A small CTC audio transcriber, trained from scratch.
Model: arch wavenet, widths [320].
Training: muon at rate 0.0069, 10900 steps, batches of 128.
Rows from block 5, named by matrix and row number. Rows with one number belong to one channel. Each number is 200 + 40 x the weight over its row's rms, rounded and kept within 0 to 999. All counts start at 0. After the name is the row's rms in percent of the matrix's.
# filt: filter width-5 conv (model.blocks.5.filt.weight, 320x320x5), inputs 84-97, a 5 kernel for each
# gate: gate width-5 conv (model.blocks.5.gate.weight, 320x320x5), inputs 84-97, a 5 kernel for each
filt.59,098,236,264,273,276,266,138,154,188,77,130,203,244,216,201,205,225,234,278,253,189,233,117,124,192,203,217,179,192,185,168,246,168,171,206,227,234,186,172,174,202,174,188,139,101,103,264,267,271,230,178,155,208,234,209,146,202,282,196,245,186,283,258,229,272,237,182,251,175,197,154
filt.60,098,168,181,222,286,234,137,182,194,202,204,228,236,232,171,180,127,154,151,150,167,188,141,199,219,221,263,209,214,221,249,271,262,205,308,272,174,196,195,217,241,238,201,179,189,250,177,217,216,267,248,273,232,196,233,230,230,165,235,129,167,223,268,255,222,234,202,205,190,212,226
filt.61,096,216,192,178,229,177,91,123,143,167,213,206,198,188,181,224,219,216,182,227,220,202,137,211,237,225,166,205,274,241,184,106,93,251,211,158,125,107,234,155,145,182,197,193,208,218,245,278,255,209,158,204,132,152,141,213,197,199,216,199,206,170,219,178,217,213,150,165,199,169,233
filt.62,101,190,287,253,212,253,142,224,155,159,158,174,220,210,162,155,201,175,234,218,205,208,217,200,220,172,197,188,204,188,223,162,220,185,223,198,175,341,208,203,192,214,159,139,203,191,199,212,220,220,221,264,227,162,216,176,137,243,207,224,205,161,215,221,233,216,200,180,222,238,214
filt.63,102,152,105,163,250,244,225,220,210,229,176,161,186,226,176,247,169,152,155,250,195,243,263,275,240,209,191,230,261,246,219,273,207,204,217,223,265,252,265,210,267,175,173,214,188,212,217,197,173,188,187,174,226,223,167,200,203,222,189,222,125,221,209,162,196,234,199,214,218,238,259
filt.64,096,165,193,200,206,196,146,209,227,252,255,263,197,264,198,203,241,175,207,214,243,171,167,192,236,196,158,215,234,211,243,151,157,163,232,161,226,209,207,207,169,252,163,172,177,231,253,295,221,241,226,255,165,216,197,164,156,197,202,228,172,173,188,211,206,233,239,232,188,189,247
filt.65,098,141,159,245,190,212,182,218,138,130,178,185,181,114,191,208,227,198,140,227,190,229,161,163,198,196,239,254,206,157,181,159,200,201,223,204,230,191,148,195,172,222,229,171,233,194,225,216,239,211,186,167,201,215,156,144,308,251,217,205,261,245,237,206,214,199,154,213,237,179,198
filt.66,104,232,199,224,223,240,213,222,211,166,161,208,124,152,134,136,187,253,200,208,175,133,153,268,261,205,213,229,234,257,152,330,251,196,149,173,182,187,206,152,174,176,160,190,175,212,201,186,201,178,190,219,187,162,188,166,251,211,169,212,222,192,148,142,229,257,224,251,221,226,200
filt.67,089,160,257,220,227,179,153,151,188,185,272,216,257,197,121,148,265,205,130,171,190,174,129,206,213,221,288,219,226,151,196,213,300,209,150,138,207,195,192,189,199,263,266,147,151,242,254,180,281,224,184,174,80,155,278,265,228,118,205,222,194,200,175,189,192,225,155,167,197,275,208
filt.68,104,205,231,250,324,203,260,206,220,273,246,258,263,238,176,188,160,180,194,252,233,201,220,262,176,194,209,210,212,195,220,136,194,272,273,256,207,259,197,254,190,209,218,208,215,210,183,129,159,195,126,197,186,154,262,218,226,285,184,180,204,182,206,201,236,173,148,192,249,243,254
filt.69,103,176,172,187,210,294,186,185,152,149,205,201,205,212,199,224,269,249,227,217,265,210,139,117,224,239,159,176,170,214,237,208,293,204,239,196,199,229,163,127,134,139,158,234,213,175,208,167,137,182,194,146,208,228,287,263,137,189,182,215,231,225,185,165,238,160,211,196,138,259,228
filt.70,101,139,144,182,198,219,260,319,276,267,173,236,165,167,201,184,186,174,226,272,244,216,252,202,200,141,161,144,245,206,227,268,305,210,290,307,207,192,150,223,232,174,200,225,248,241,176,198,240,242,195,145,194,138,117,151,139,167,191,168,234,183,258,203,212,225,221,187,171,207,161
filt.71,107,196,194,184,171,196,255,187,154,152,217,184,238,213,159,197,133,188,241,212,175,177,165,206,250,269,265,216,186,206,200,152,131,152,199,220,197,146,168,188,242,190,153,150,91,175,262,284,211,230,212,210,170,222,211,232,143,189,152,194,147,148,219,201,218,221,252,180,153,192,217
filt.72,095,217,236,215,187,197,190,218,195,209,169,209,200,183,193,150,179,127,208,190,231,178,243,207,241,183,261,196,233,203,162,194,225,221,207,265,179,207,264,296,158,229,189,120,142,164,106,128,158,173,185,154,218,180,182,204,259,191,235,163,148,288,219,248,241,168,209,194,105,205,236
filt.73,100,205,202,210,165,168,187,176,176,206,182,201,171,210,226,210,215,209,230,271,214,211,193,220,206,173,279,257,203,202,155,136,151,217,215,191,156,141,244,165,136,247,194,222,157,215,172,191,172,228,206,265,260,237,183,222,187,212,189,176,210,239,177,271,205,213,239,305,229,261,255
filt.74,103,183,180,238,182,191,209,222,195,199,281,166,204,179,147,156,218,260,207,182,221,144,205,261,224,201,163,252,219,229,226,178,219,195,221,234,201,183,189,178,220,207,250,202,159,195,187,239,262,259,191,185,176,281,232,236,304,212,237,210,247,68,249,222,164,176,224,190,228,233,281
filt.75,087,266,150,144,167,229,245,211,176,100,167,186,221,215,254,247,156,223,154,217,208,211,205,234,170,160,227,167,192,210,141,249,192,165,178,192,189,224,208,185,173,190,136,222,261,215,202,150,197,202,191,144,246,165,220,188,176,277,220,151,144,225,275,201,195,162,229,178,163,208,209
filt.76,101,234,192,193,182,161,261,108,190,230,267,198,218,218,221,226,251,231,175,215,277,191,182,211,186,214,227,232,267,210,186,132,182,157,187,223,239,276,248,232,247,199,237,269,216,199,206,175,119,112,193,213,137,165,130,154,228,229,197,232,239,163,244,226,168,212,246,282,267,267,248
filt.77,090,222,295,150,87,173,189,263,223,263,198,209,229,174,159,179,184,78,130,209,264,231,309,253,240,167,181,161,152,179,209,155,159,224,148,163,194,177,191,188,214,183,137,181,246,197,173,182,184,248,191,116,193,201,188,222,103,219,270,242,179,183,194,234,253,196,163,239,219,162,178
filt.78,100,200,207,247,170,175,285,239,242,238,239,212,225,182,225,196,186,150,203,141,183,128,194,156,176,180,239,274,175,204,156,185,217,201,202,192,281,290,237,162,193,187,173,222,179,210,171,269,304,233,264,190,174,250,202,205,199,175,204,237,192,146,183,142,188,188,242,259,249,276,277
filt.79,103,174,158,145,159,176,274,227,223,179,231,185,176,190,153,213,147,186,165,205,217,175,137,170,186,185,111,186,197,176,202,228,184,213,196,201,278,256,161,187,163,191,220,176,159,133,116,180,183,156,154,203,119,180,203,197,207,181,249,323,233,171,193,206,192,201,217,234,186,210,227
filt.80,097,272,254,263,228,199,231,228,204,266,238,202,165,150,184,160,173,139,204,127,154,219,229,178,167,155,259,244,270,299,255,204,225,229,239,181,180,244,176,74,226,244,152,192,175,211,155,173,142,263,238,200,247,178,200,241,175,241,250,142,202,195,212,205,226,247,241,231,221,186,175
filt.81,099,153,163,195,249,200,198,214,174,166,197,228,281,212,302,242,167,198,203,167,203,226,214,243,255,183,195,221,160,174,228,161,120,148,155,240,214,155,172,228,196,171,191,207,174,130,181,188,182,189,237,191,190,193,247,174,241,152,226,236,169,264,289,245,240,172,201,227,115,174,197
filt.82,105,217,179,154,193,209,247,255,161,186,223,154,213,221,209,187,154,146,229,168,227,177,195,205,236,191,196,173,177,191,148,179,157,190,197,239,206,163,161,169,147,199,258,224,221,216,232,255,249,229,216,164,144,129,131,231,203,215,193,171,221,182,135,160,174,140,232,189,160,209,182
filt.83,104,194,244,171,192,191,234,151,124,124,182,203,216,213,248,281,203,236,246,213,192,247,221,245,241,213,198,148,168,113,149,279,241,206,171,147,211,194,190,153,180,245,237,180,211,137,188,253,228,168,183,114,118,144,179,146,256,231,179,178,186,149,182,212,288,231,174,231,197,208,205
filt.84,103,196,229,233,264,230,246,280,220,248,241,110,106,201,176,218,263,210,226,225,235,204,209,158,168,169,220,191,210,177,224,171,210,218,256,265,260,286,151,229,198,186,265,247,222,138,179,137,201,172,223,203,164,213,212,215,267,221,186,161,176,164,130,149,138,194,178,192,219,216,219
filt.85,101,200,170,219,165,170,199,196,119,210,202,235,141,217,197,141,137,158,212,146,171,285,205,240,191,215,218,120,186,198,247,212,179,233,287,228,194,163,205,172,203,214,222,210,139,174,235,184,170,140,214,163,190,208,210,242,160,175,208,212,186,227,175,198,207,200,183,206,189,194,200
filt.86,098,169,156,206,185,213,147,136,206,245,191,212,153,139,125,159,148,219,214,223,178,254,215,193,157,176,144,137,212,175,183,204,115,197,221,285,219,247,221,211,199,242,226,159,236,165,182,183,222,240,167,146,102,167,197,240,188,198,170,154,248,178,131,161,217,225,186,194,235,186,189
filt.87,108,226,228,196,181,180,296,244,141,156,244,246,148,223,196,233,212,171,270,216,197,190,228,226,192,204,232,127,191,168,193,247,264,225,144,184,192,130,135,71,159,187,197,220,195,235,168,213,225,202,191,242,282,309,224,193,293,265,211,205,163,195,244,201,158,147,223,176,216,180,191
filt.88,108,186,232,241,182,303,247,170,181,265,215,184,194,205,242,227,150,175,185,216,243,178,171,204,212,260,146,142,190,127,143,256,203,218,185,204,177,210,258,228,231,188,155,183,213,220,155,112,175,112,198,223,183,190,191,161,272,252,181,157,181,171,159,225,231,275,153,180,198,211,192
filt.89,101,251,172,203,221,178,197,270,187,245,207,238,165,217,170,173,193,180,205,247,169,188,155,164,196,211,166,171,157,200,181,185,207,165,171,223,285,221,269,226,163,123,122,226,153,198,157,162,116,108,218,213,223,178,231,179,248,235,176,217,280,275,144,178,162,232,166,175,172,186,193
filt.90,096,228,213,277,216,167,168,117,168,159,174,150,113,190,194,246,175,167,241,215,260,218,242,196,208,213,196,222,248,200,202,258,342,263,237,212,220,193,202,176,197,163,171,170,162,196,147,155,158,142,161,187,177,236,240,229,206,156,168,196,240,154,215,184,194,227,217,182,124,155,157
filt.91,098,237,227,187,222,184,189,161,182,171,94,248,131,156,170,185,232,247,214,185,218,204,199,179,232,260,254,285,204,165,184,169,126,190,201,142,168,237,231,224,196,151,236,231,260,238,212,233,226,199,209,250,220,220,198,226,201,189,174,201,229,213,188,132,203,221,190,221,246,255,205
filt.92,096,173,218,153,157,230,217,261,250,241,185,178,197,223,231,233,303,291,256,211,166,239,261,171,125,175,191,243,257,245,278,147,172,137,187,177,157,164,222,127,190,317,230,124,214,216,226,177,200,135,146,222,221,198,260,308,312,269,303,180,121,83,124,207,201,209,179,168,167,219,207
filt.93,098,205,211,195,227,190,166,136,166,191,211,212,170,205,185,255,216,217,154,216,220,241,193,183,187,179,258,173,166,175,257,155,201,232,249,238,152,209,186,161,198,206,227,195,170,178,179,133,214,219,174,194,237,218,193,225,220,222,223,208,215,247,220,189,209,158,206,190,194,135,179
filt.94,101,226,128,160,184,210,180,106,195,197,165,165,145,210,175,204,221,247,155,233,122,256,190,204,186,239,260,253,172,231,254,221,176,171,173,208,223,145,153,175,129,162,208,212,139,196,175,167,188,133,149,136,140,198,201,260,228,149,203,240,222,163,106,177,175,197,127,165,135,180,121
filt.95,103,220,219,220,213,217,228,157,130,206,236,177,179,187,224,210,198,214,233,219,184,201,215,189,200,154,213,253,219,212,203,302,233,198,112,179,217,270,224,244,186,235,149,140,241,293,178,170,193,191,178,256,239,264,157,208,190,216,182,235,235,202,242,205,322,326,147,175,135,207,184
filt.96,098,218,219,230,169,199,256,225,187,237,239,140,164,135,98,105,252,316,190,202,167,263,190,234,199,217,199,221,226,190,184,228,144,155,213,182,233,196,155,178,152,236,231,225,221,231,193,127,133,221,266,215,207,199,72,198,159,185,230,122,148,163,188,211,175,207,194,196,161,252,208
filt.97,103,185,207,248,231,196,165,225,180,166,159,139,157,177,115,147,182,214,228,283,295,201,195,184,196,192,218,210,210,202,225,189,228,243,268,224,183,202,263,217,188,213,178,180,197,231,210,271,205,215,251,249,177,197,168,153,205,180,147,258,171,307,223,230,179,191,193,179,131,138,230
filt.98,100,204,217,205,184,148,120,155,182,193,221,267,268,240,191,169,194,225,166,215,196,197,198,256,163,184,147,162,119,205,168,214,181,190,180,285,178,171,195,203,185,154,223,190,214,209,179,197,191,149,167,171,142,171,211,182,229,186,138,166,142,187,136,224,159,157,240,168,170,119,160
filt.99,095,146,143,161,202,151,267,264,225,207,168,217,197,138,149,207,145,214,181,183,196,216,280,247,211,195,196,281,274,174,164,204,268,335,351,256,223,223,224,219,187,231,229,231,232,235,157,162,198,195,221,130,134,131,160,163,166,194,192,131,218,152,155,181,191,192,136,214,223,234,235
filt.100,104,153,160,278,237,257,307,177,192,208,193,159,227,115,205,212,162,142,304,215,250,121,220,222,210,173,207,194,247,188,202,228,199,165,170,187,225,137,245,214,242,181,98,229,234,179,214,241,225,216,230,223,216,238,190,215,250,216,126,134,176,213,166,162,212,196,240,334,276,131,168
filt.101,097,240,208,204,251,227,206,171,214,225,231,250,229,196,247,188,208,135,104,129,212,217,256,207,249,202,264,188,217,168,171,273,225,197,210,201,192,250,172,205,148,263,256,265,298,288,153,269,255,281,315,138,188,158,230,206,148,232,231,205,203,130,191,235,175,195,252,268,203,191,217
filt.102,100,182,177,214,189,188,224,283,207,234,243,207,220,195,176,197,185,280,268,197,211,164,161,242,207,133,274,268,214,130,263,160,152,227,130,173,227,207,160,181,242,245,166,158,218,232,238,227,169,104,130,172,148,145,205,182,152,173,210,255,184,198,245,167,128,126,131,110,170,158,251
filt.103,097,184,215,148,225,206,264,141,194,206,200,235,210,222,230,232,191,142,146,186,168,121,126,212,158,218,121,156,192,186,216,179,203,218,232,204,131,137,201,236,197,200,216,201,193,243,173,196,191,150,169,213,167,228,204,230,236,239,215,152,170,152,240,206,166,148,165,196,159,181,105
filt.104,103,219,220,229,220,215,247,114,162,198,220,185,227,235,226,206,163,193,230,245,219,260,257,158,160,172,166,234,222,189,213,186,164,161,148,202,156,175,132,159,151,278,235,176,171,186,206,210,232,275,291,171,213,250,223,216,243,242,177,215,211,212,239,168,195,200,270,249,225,183,169
filt.105,096,170,180,173,192,197,263,257,204,224,187,243,209,198,211,224,160,188,233,285,223,182,175,205,246,204,195,235,233,271,223,152,191,197,309,229,106,151,203,232,255,149,134,159,131,216,142,202,236,185,193,201,206,157,114,156,189,180,189,166,206,218,192,158,178,186,210,194,156,162,199
filt.106,097,257,260,243,246,239,203,202,249,325,142,231,258,196,224,171,196,252,213,209,129,166,183,166,258,222,202,236,236,156,160,222,126,176,153,178,250,221,220,218,174,233,203,231,157,237,149,191,113,145,143,225,225,159,216,225,211,187,193,123,171,200,202,130,184,181,215,182,202,225,206
gate.59,097,222,186,188,136,186,220,168,171,173,146,181,250,176,177,273,220,170,250,254,246,197,232,240,219,187,230,220,219,227,211,133,230,264,223,199,186,118,201,197,254,192,242,263,242,266,272,246,152,215,239,118,160,152,200,188,198,133,123,148,175,222,192,177,210,199,187,170,166,218,162
gate.60,101,187,203,217,242,263,247,234,216,194,250,215,243,163,209,172,179,196,186,197,197,171,253,163,209,164,195,186,177,172,212,228,228,306,164,226,192,155,202,202,194,220,236,236,262,240,203,234,225,183,162,148,178,250,199,178,178,233,78,233,223,229,232,220,265,201,188,217,155,183,116
gate.61,097,173,198,212,223,221,192,154,195,173,112,146,177,177,114,186,137,139,192,181,172,148,190,178,148,167,207,270,202,198,172,155,273,272,196,196,256,206,253,238,209,196,256,274,167,145,192,188,183,235,217,162,114,185,203,252,134,154,203,201,188,259,216,163,176,273,177,243,264,199,205
gate.62,100,150,221,231,175,193,126,115,203,188,246,245,249,211,185,126,264,254,186,194,207,192,212,259,216,246,175,229,239,215,241,282,168,216,201,174,155,218,248,222,154,215,190,182,174,210,253,257,233,185,151,217,146,170,130,166,188,242,241,175,156,181,196,249,281,220,238,242,205,245,259
gate.63,099,215,223,238,199,206,215,203,171,99,140,164,227,195,217,191,172,172,192,215,214,190,250,248,311,281,132,135,159,189,199,236,238,219,115,117,273,227,194,171,183,230,248,198,244,211,135,146,192,203,205,258,201,259,243,232,116,159,230,224,242,148,200,178,192,179,239,241,166,211,224
gate.64,101,220,179,195,204,187,253,232,203,260,207,258,260,254,249,283,214,240,256,207,180,213,195,263,142,161,146,196,209,236,242,128,162,279,161,125,118,179,253,186,144,182,239,191,194,172,207,231,235,237,217,199,187,269,196,183,157,157,196,201,137,230,224,171,236,231,297,255,131,172,151
gate.65,102,243,224,193,178,177,220,268,248,245,195,249,242,173,214,258,266,241,140,198,196,155,188,158,164,123,190,135,148,148,194,163,201,172,227,165,192,154,133,188,197,210,163,153,224,213,234,222,207,270,330,95,182,198,195,201,227,162,171,167,217,202,237,211,160,115,179,184,226,193,194
gate.66,104,159,184,184,245,219,121,145,120,141,204,187,267,239,225,226,274,212,187,191,248,229,172,154,140,218,151,197,229,277,238,282,221,179,157,187,134,119,194,244,264,205,185,219,201,257,210,227,211,203,152,144,145,194,212,319,163,148,186,189,207,216,180,247,209,214,188,173,205,206,195
gate.67,097,206,177,208,153,190,234,194,201,155,121,179,175,207,191,176,212,214,182,207,247,230,192,217,204,172,171,183,141,182,249,196,202,237,142,158,153,142,194,240,158,136,156,263,203,230,297,227,196,215,215,102,148,58,155,160,263,263,237,203,206,219,205,178,164,152,195,163,181,201,179
gate.68,102,197,186,210,197,204,162,129,226,201,257,192,216,209,225,212,263,220,270,221,162,143,113,210,124,197,254,170,192,201,192,188,238,236,235,205,129,96,122,192,150,272,277,260,205,175,199,191,264,246,242,192,194,243,233,261,209,272,258,298,240,202,183,144,182,219,208,133,170,184,177
gate.69,100,144,170,215,255,209,254,222,138,172,122,215,226,207,202,184,223,225,146,196,207,214,156,227,154,172,116,148,128,181,212,277,205,196,138,164,206,167,269,248,264,145,157,193,199,165,215,217,258,261,261,150,187,191,213,222,239,201,183,199,215,222,178,216,224,221,181,186,222,240,234
gate.70,098,278,239,255,237,190,212,152,129,178,238,210,181,152,203,200,193,180,168,229,171,231,226,213,220,249,224,226,181,196,181,276,264,230,242,247,166,130,162,140,186,145,187,134,176,207,217,172,174,228,187,189,205,235,220,199,149,151,133,203,208,198,161,180,152,120,235,286,280,165,121
gate.71,103,216,240,199,197,188,264,202,173,174,223,227,275,169,194,176,201,213,190,179,207,208,225,187,187,229,248,267,239,218,204,175,199,169,127,132,246,153,140,124,159,224,216,205,285,281,235,209,203,232,230,177,213,261,250,172,221,235,190,188,156,244,239,195,203,209,216,314,295,268,195
gate.72,101,160,130,187,183,242,221,170,188,209,151,157,182,219,207,236,233,209,274,277,227,203,236,217,205,196,180,156,237,280,175,218,263,284,302,238,172,205,186,166,213,169,224,257,227,183,168,211,194,189,174,225,169,135,170,171,214,223,220,202,242,205,248,247,220,233,153,178,213,197,162
gate.73,098,200,132,104,182,172,247,231,208,158,250,169,159,165,221,211,179,179,210,230,280,218,225,188,203,223,140,186,210,149,148,128,131,140,160,210,246,151,155,189,240,188,260,250,278,214,161,177,176,235,262,146,191,170,189,225,214,218,221,166,202,231,202,154,191,258,250,206,228,251,195
gate.74,106,148,244,108,159,149,168,156,121,207,180,168,192,239,236,202,268,334,267,207,231,170,188,166,252,271,191,214,183,152,135,252,237,214,181,190,244,252,199,173,176,136,63,146,104,222,203,175,238,257,215,174,211,204,198,182,198,199,206,124,142,285,213,146,237,207,186,155,142,138,215
gate.75,094,205,134,200,250,212,184,176,153,191,194,215,220,224,197,191,178,155,196,229,247,263,172,196,203,185,143,102,153,140,226,150,124,165,159,170,214,180,183,220,253,234,246,192,237,149,73,112,174,240,207,254,221,206,133,163,186,221,137,137,180,172,155,222,241,224,203,246,205,252,306
gate.76,104,129,144,149,132,173,141,190,180,184,186,173,177,173,191,183,182,211,218,208,206,179,175,115,155,255,185,220,234,223,213,163,211,249,226,202,194,153,212,209,232,186,225,225,185,156,225,214,232,206,192,211,241,249,288,242,240,221,266,207,183,183,205,206,229,237,190,237,279,250,236
gate.77,099,196,220,197,210,228,207,240,206,142,135,164,220,167,202,177,229,204,217,202,191,149,152,119,174,200,183,189,177,204,180,137,183,148,174,160,167,171,148,194,239,187,202,238,275,248,198,205,203,208,180,174,257,146,149,178,275,302,203,96,187,171,211,193,240,217,229,282,229,235,201
gate.78,099,219,241,199,148,145,126,191,133,184,259,248,231,206,196,255,274,272,233,191,131,225,223,291,157,199,279,215,218,210,119,140,215,256,267,244,145,172,222,185,153,180,215,223,187,189,79,116,159,199,209,197,195,125,222,197,215,255,194,209,169,220,210,185,271,184,189,220,243,196,196
gate.79,099,239,229,191,133,223,222,176,152,279,248,191,183,137,146,204,142,193,200,210,235,192,199,308,222,248,189,205,175,148,212,222,248,221,174,175,228,169,173,194,252,158,140,227,286,253,157,154,137,173,141,190,195,190,190,172,218,153,181,144,225,259,247,188,182,246,184,237,214,218,238
gate.80,100,191,169,217,184,222,174,272,239,182,126,164,160,146,219,235,204,222,269,179,244,245,253,159,195,212,226,205,172,180,157,161,185,199,184,221,155,204,217,148,159,165,223,205,211,160,189,219,155,179,195,208,177,234,170,206,281,171,167,177,208,211,237,218,187,185,179,219,241,217,223
gate.81,102,234,225,183,136,227,234,107,195,180,188,238,236,187,199,210,264,215,195,249,294,196,184,172,185,199,129,147,215,257,225,168,278,234,236,279,270,201,196,185,233,194,214,212,168,144,230,238,186,266,236,217,214,279,246,208,156,251,264,243,183,228,175,198,161,203,299,338,282,258,168
gate.82,103,167,227,261,229,259,196,109,74,176,219,188,151,188,187,230,201,193,235,221,220,145,215,259,177,94,158,171,149,159,220,256,257,252,216,175,206,129,113,187,180,237,221,177,221,228,187,231,190,232,223,190,146,162,142,130,202,171,200,230,220,226,290,231,190,275,230,202,193,211,234
gate.83,099,224,170,167,232,141,162,130,208,247,260,204,180,185,210,164,181,222,277,209,249,218,197,158,222,133,141,256,211,197,120,284,226,252,200,185,175,150,147,147,150,208,164,234,187,186,224,154,168,285,168,203,206,261,179,198,175,140,134,233,148,253,238,184,184,259,155,158,238,228,202
gate.84,103,194,161,162,183,286,252,267,190,183,239,231,186,216,186,178,165,167,190,232,221,180,132,169,238,190,234,227,183,255,257,199,169,196,197,254,161,191,141,265,191,220,250,224,208,193,158,217,211,208,149,122,182,200,164,136,200,231,234,216,153,182,153,154,190,235,206,261,240,235,169
gate.85,104,161,197,170,202,200,207,130,158,180,203,203,250,302,269,282,182,156,243,280,234,209,246,202,156,165,126,215,209,256,243,241,200,211,211,182,274,304,304,255,242,155,239,249,230,257,249,151,183,199,240,223,191,186,189,188,204,247,201,227,192,200,239,141,197,236,196,217,150,205,168
gate.86,097,189,164,145,202,168,194,299,246,276,211,198,179,212,193,211,254,226,257,193,162,219,212,175,227,201,287,298,262,243,168,193,146,179,155,124,155,177,178,196,182,135,196,158,157,170,299,264,252,205,216,215,147,200,219,131,171,109,134,156,217,190,121,170,220,205,166,160,206,176,228
gate.87,097,241,256,237,226,151,163,153,140,186,249,203,188,202,209,193,162,176,148,185,248,222,173,273,274,199,169,190,217,253,272,191,220,206,196,196,193,184,203,218,238,169,212,241,234,246,215,177,225,175,204,154,181,256,208,264,219,219,178,231,217,184,126,142,210,143,124,114,120,183,206
gate.88,103,195,174,169,159,177,220,255,154,147,163,198,212,208,183,210,227,213,228,221,157,193,192,171,93,153,230,154,166,106,180,137,178,197,186,177,170,255,237,239,236,208,233,245,219,212,194,112,282,175,214,186,178,218,236,253,182,118,110,145,169,212,156,194,113,118,257,237,200,229,239
gate.89,101,174,203,242,281,252,187,253,150,184,207,217,191,179,147,191,205,204,178,180,240,212,166,258,235,250,202,125,96,124,204,189,193,222,167,109,173,182,199,192,181,228,224,237,200,211,234,183,220,226,210,255,219,244,171,178,200,194,235,260,217,232,190,220,266,204,264,226,187,261,230
gate.90,095,181,230,200,176,151,219,154,202,114,102,178,212,263,219,253,190,223,220,305,218,228,139,158,167,246,197,184,220,172,224,156,220,210,163,203,223,274,216,136,134,227,216,201,134,180,285,244,302,227,226,235,220,213,237,225,182,145,170,224,232,205,214,214,195,223,220,260,196,153,183
gate.91,102,165,137,143,110,151,190,240,251,213,201,140,136,156,155,114,259,274,168,218,190,250,163,192,196,229,225,232,199,136,212,209,151,184,166,156,122,170,209,97,97,243,235,179,214,203,260,156,209,157,143,179,262,248,244,203,213,199,239,251,226,135,184,196,201,214,237,153,170,207,204
gate.92,098,236,189,147,168,231,91,143,219,199,201,130,191,141,109,117,122,203,233,256,238,189,129,196,196,167,243,230,219,235,233,175,162,181,227,302,153,125,182,182,153,166,195,252,275,227,184,196,206,281,204,196,271,157,137,171,165,165,231,155,203,193,181,216,253,228,173,189,230,267,224
gate.93,100,159,211,222,221,311,276,250,221,185,203,217,215,257,213,181,216,199,148,183,140,215,210,210,272,188,169,222,174,147,197,184,217,218,159,130,212,262,246,227,182,202,231,194,216,186,154,147,199,175,243,230,251,252,245,171,247,209,239,205,137,210,211,160,204,181,243,227,254,187,157
gate.94,100,197,255,249,148,201,187,165,273,216,211,251,200,196,127,160,175,218,176,166,167,201,243,204,191,243,167,207,162,252,241,253,241,233,260,229,246,200,186,174,191,199,165,211,263,220,234,211,154,139,190,137,138,252,251,191,178,151,226,170,182,190,192,233,160,219,237,211,193,163,223
gate.95,106,243,273,210,201,183,233,272,268,218,175,196,195,173,209,202,147,187,154,164,171,197,163,173,235,171,113,139,200,178,190,161,214,227,239,217,134,133,172,231,176,185,259,201,196,186,177,117,96,134,156,177,136,205,255,219,135,171,260,210,190,189,213,229,253,172,166,146,142,167,183
gate.96,099,203,150,163,193,149,214,269,196,144,208,213,199,234,253,171,130,126,228,125,176,235,197,173,281,197,171,168,209,246,237,182,169,139,188,179,224,206,218,184,195,185,193,176,221,233,264,226,196,205,229,166,205,219,179,217,241,244,156,253,234,133,91,124,171,185,174,199,219,197,227
gate.97,103,133,195,161,207,174,160,110,191,173,135,183,176,197,196,185,142,182,220,226,201,202,144,192,223,222,165,122,204,287,296,133,84,141,250,249,172,187,247,260,259,186,236,208,195,225,266,225,151,181,138,278,247,196,163,180,228,264,253,223,190,171,193,220,235,172,209,185,230,183,162
gate.98,099,264,251,250,208,170,191,191,212,140,219,186,217,222,169,148,206,247,242,210,285,219,208,181,203,206,280,233,263,189,195,158,213,217,200,193,240,163,186,233,144,188,149,179,156,166,219,158,216,177,179,274,271,194,241,167,145,165,179,237,216,205,263,235,222,221,233,158,215,280,259
gate.99,098,255,233,203,256,283,146,129,158,151,147,186,171,225,217,159,201,203,189,166,158,147,224,207,224,182,166,200,209,221,268,263,291,286,250,137,238,303,199,244,267,242,229,317,290,192,233,210,162,172,171,177,136,163,240,227,178,242,174,276,190,209,219,190,227,220,162,204,215,156,186
gate.100,099,187,178,200,189,182,256,206,210,180,173,204,173,213,233,194,207,265,235,162,194,214,169,196,235,221,230,266,233,84,210,246,260,179,229,275,281,206,203,246,237,214,132,141,239,227,191,229,167,88,191,130,207,226,157,164,272,231,199,149,201,216,128,140,235,206,164,286,223,141,205
gate.101,098,193,161,165,166,151,318,237,167,128,133,168,173,158,203,196,236,212,186,169,206,240,231,258,209,175,143,155,210,210,205,294,248,247,238,192,272,203,202,213,211,222,204,211,195,218,270,243,234,266,216,266,202,212,197,218,169,151,191,229,180,201,203,202,161,197,255,264,252,281,253
gate.102,098,171,186,226,194,176,218,152,158,149,195,207,221,166,182,198,235,216,233,185,209,137,144,184,215,218,186,216,267,227,247,274,346,286,204,153,198,203,162,197,176,194,234,198,245,233,254,240,215,175,129,187,201,166,212,210,135,167,241,250,246,229,224,194,106,165,253,229,221,185,192
gate.103,097,125,152,164,240,163,141,181,139,120,151,146,143,162,180,187,197,250,229,197,125,213,221,174,208,169,141,174,199,142,181,131,176,154,132,190,148,122,186,170,173,184,274,219,189,200,225,269,182,232,218,195,246,245,236,203,219,243,276,229,224,57,150,176,191,141,241,190,127,137,165
gate.104,103,122,171,167,192,232,225,169,155,223,187,202,183,213,216,216,193,196,245,286,298,267,202,222,168,201,200,158,156,200,232,226,179,105,128,196,252,215,163,205,235,180,174,158,163,222,217,170,128,147,206,235,243,252,225,218,180,239,262,246,179,199,165,176,223,273,122,185,158,191,189
gate.105,100,192,210,171,288,239,166,193,142,221,177,183,107,156,180,179,107,127,133,136,148,214,252,194,184,159,229,190,188,229,178,205,221,254,193,130,259,207,215,157,187,211,148,156,221,235,183,201,236,232,220,194,228,199,161,178,183,168,244,154,186,223,204,160,177,227,199,181,183,142,202
gate.106,102,197,121,243,210,249,258,183,265,203,179,239,243,255,231,201,174,184,151,156,177,240,209,214,180,239,165,110,115,161,200,275,221,210,232,151,150,178,230,167,176,210,190,246,152,158,189,220,206,234,185,229,184,108,155,148,117,209,235,172,218,143,164,114,252,221,237,149,173,158,214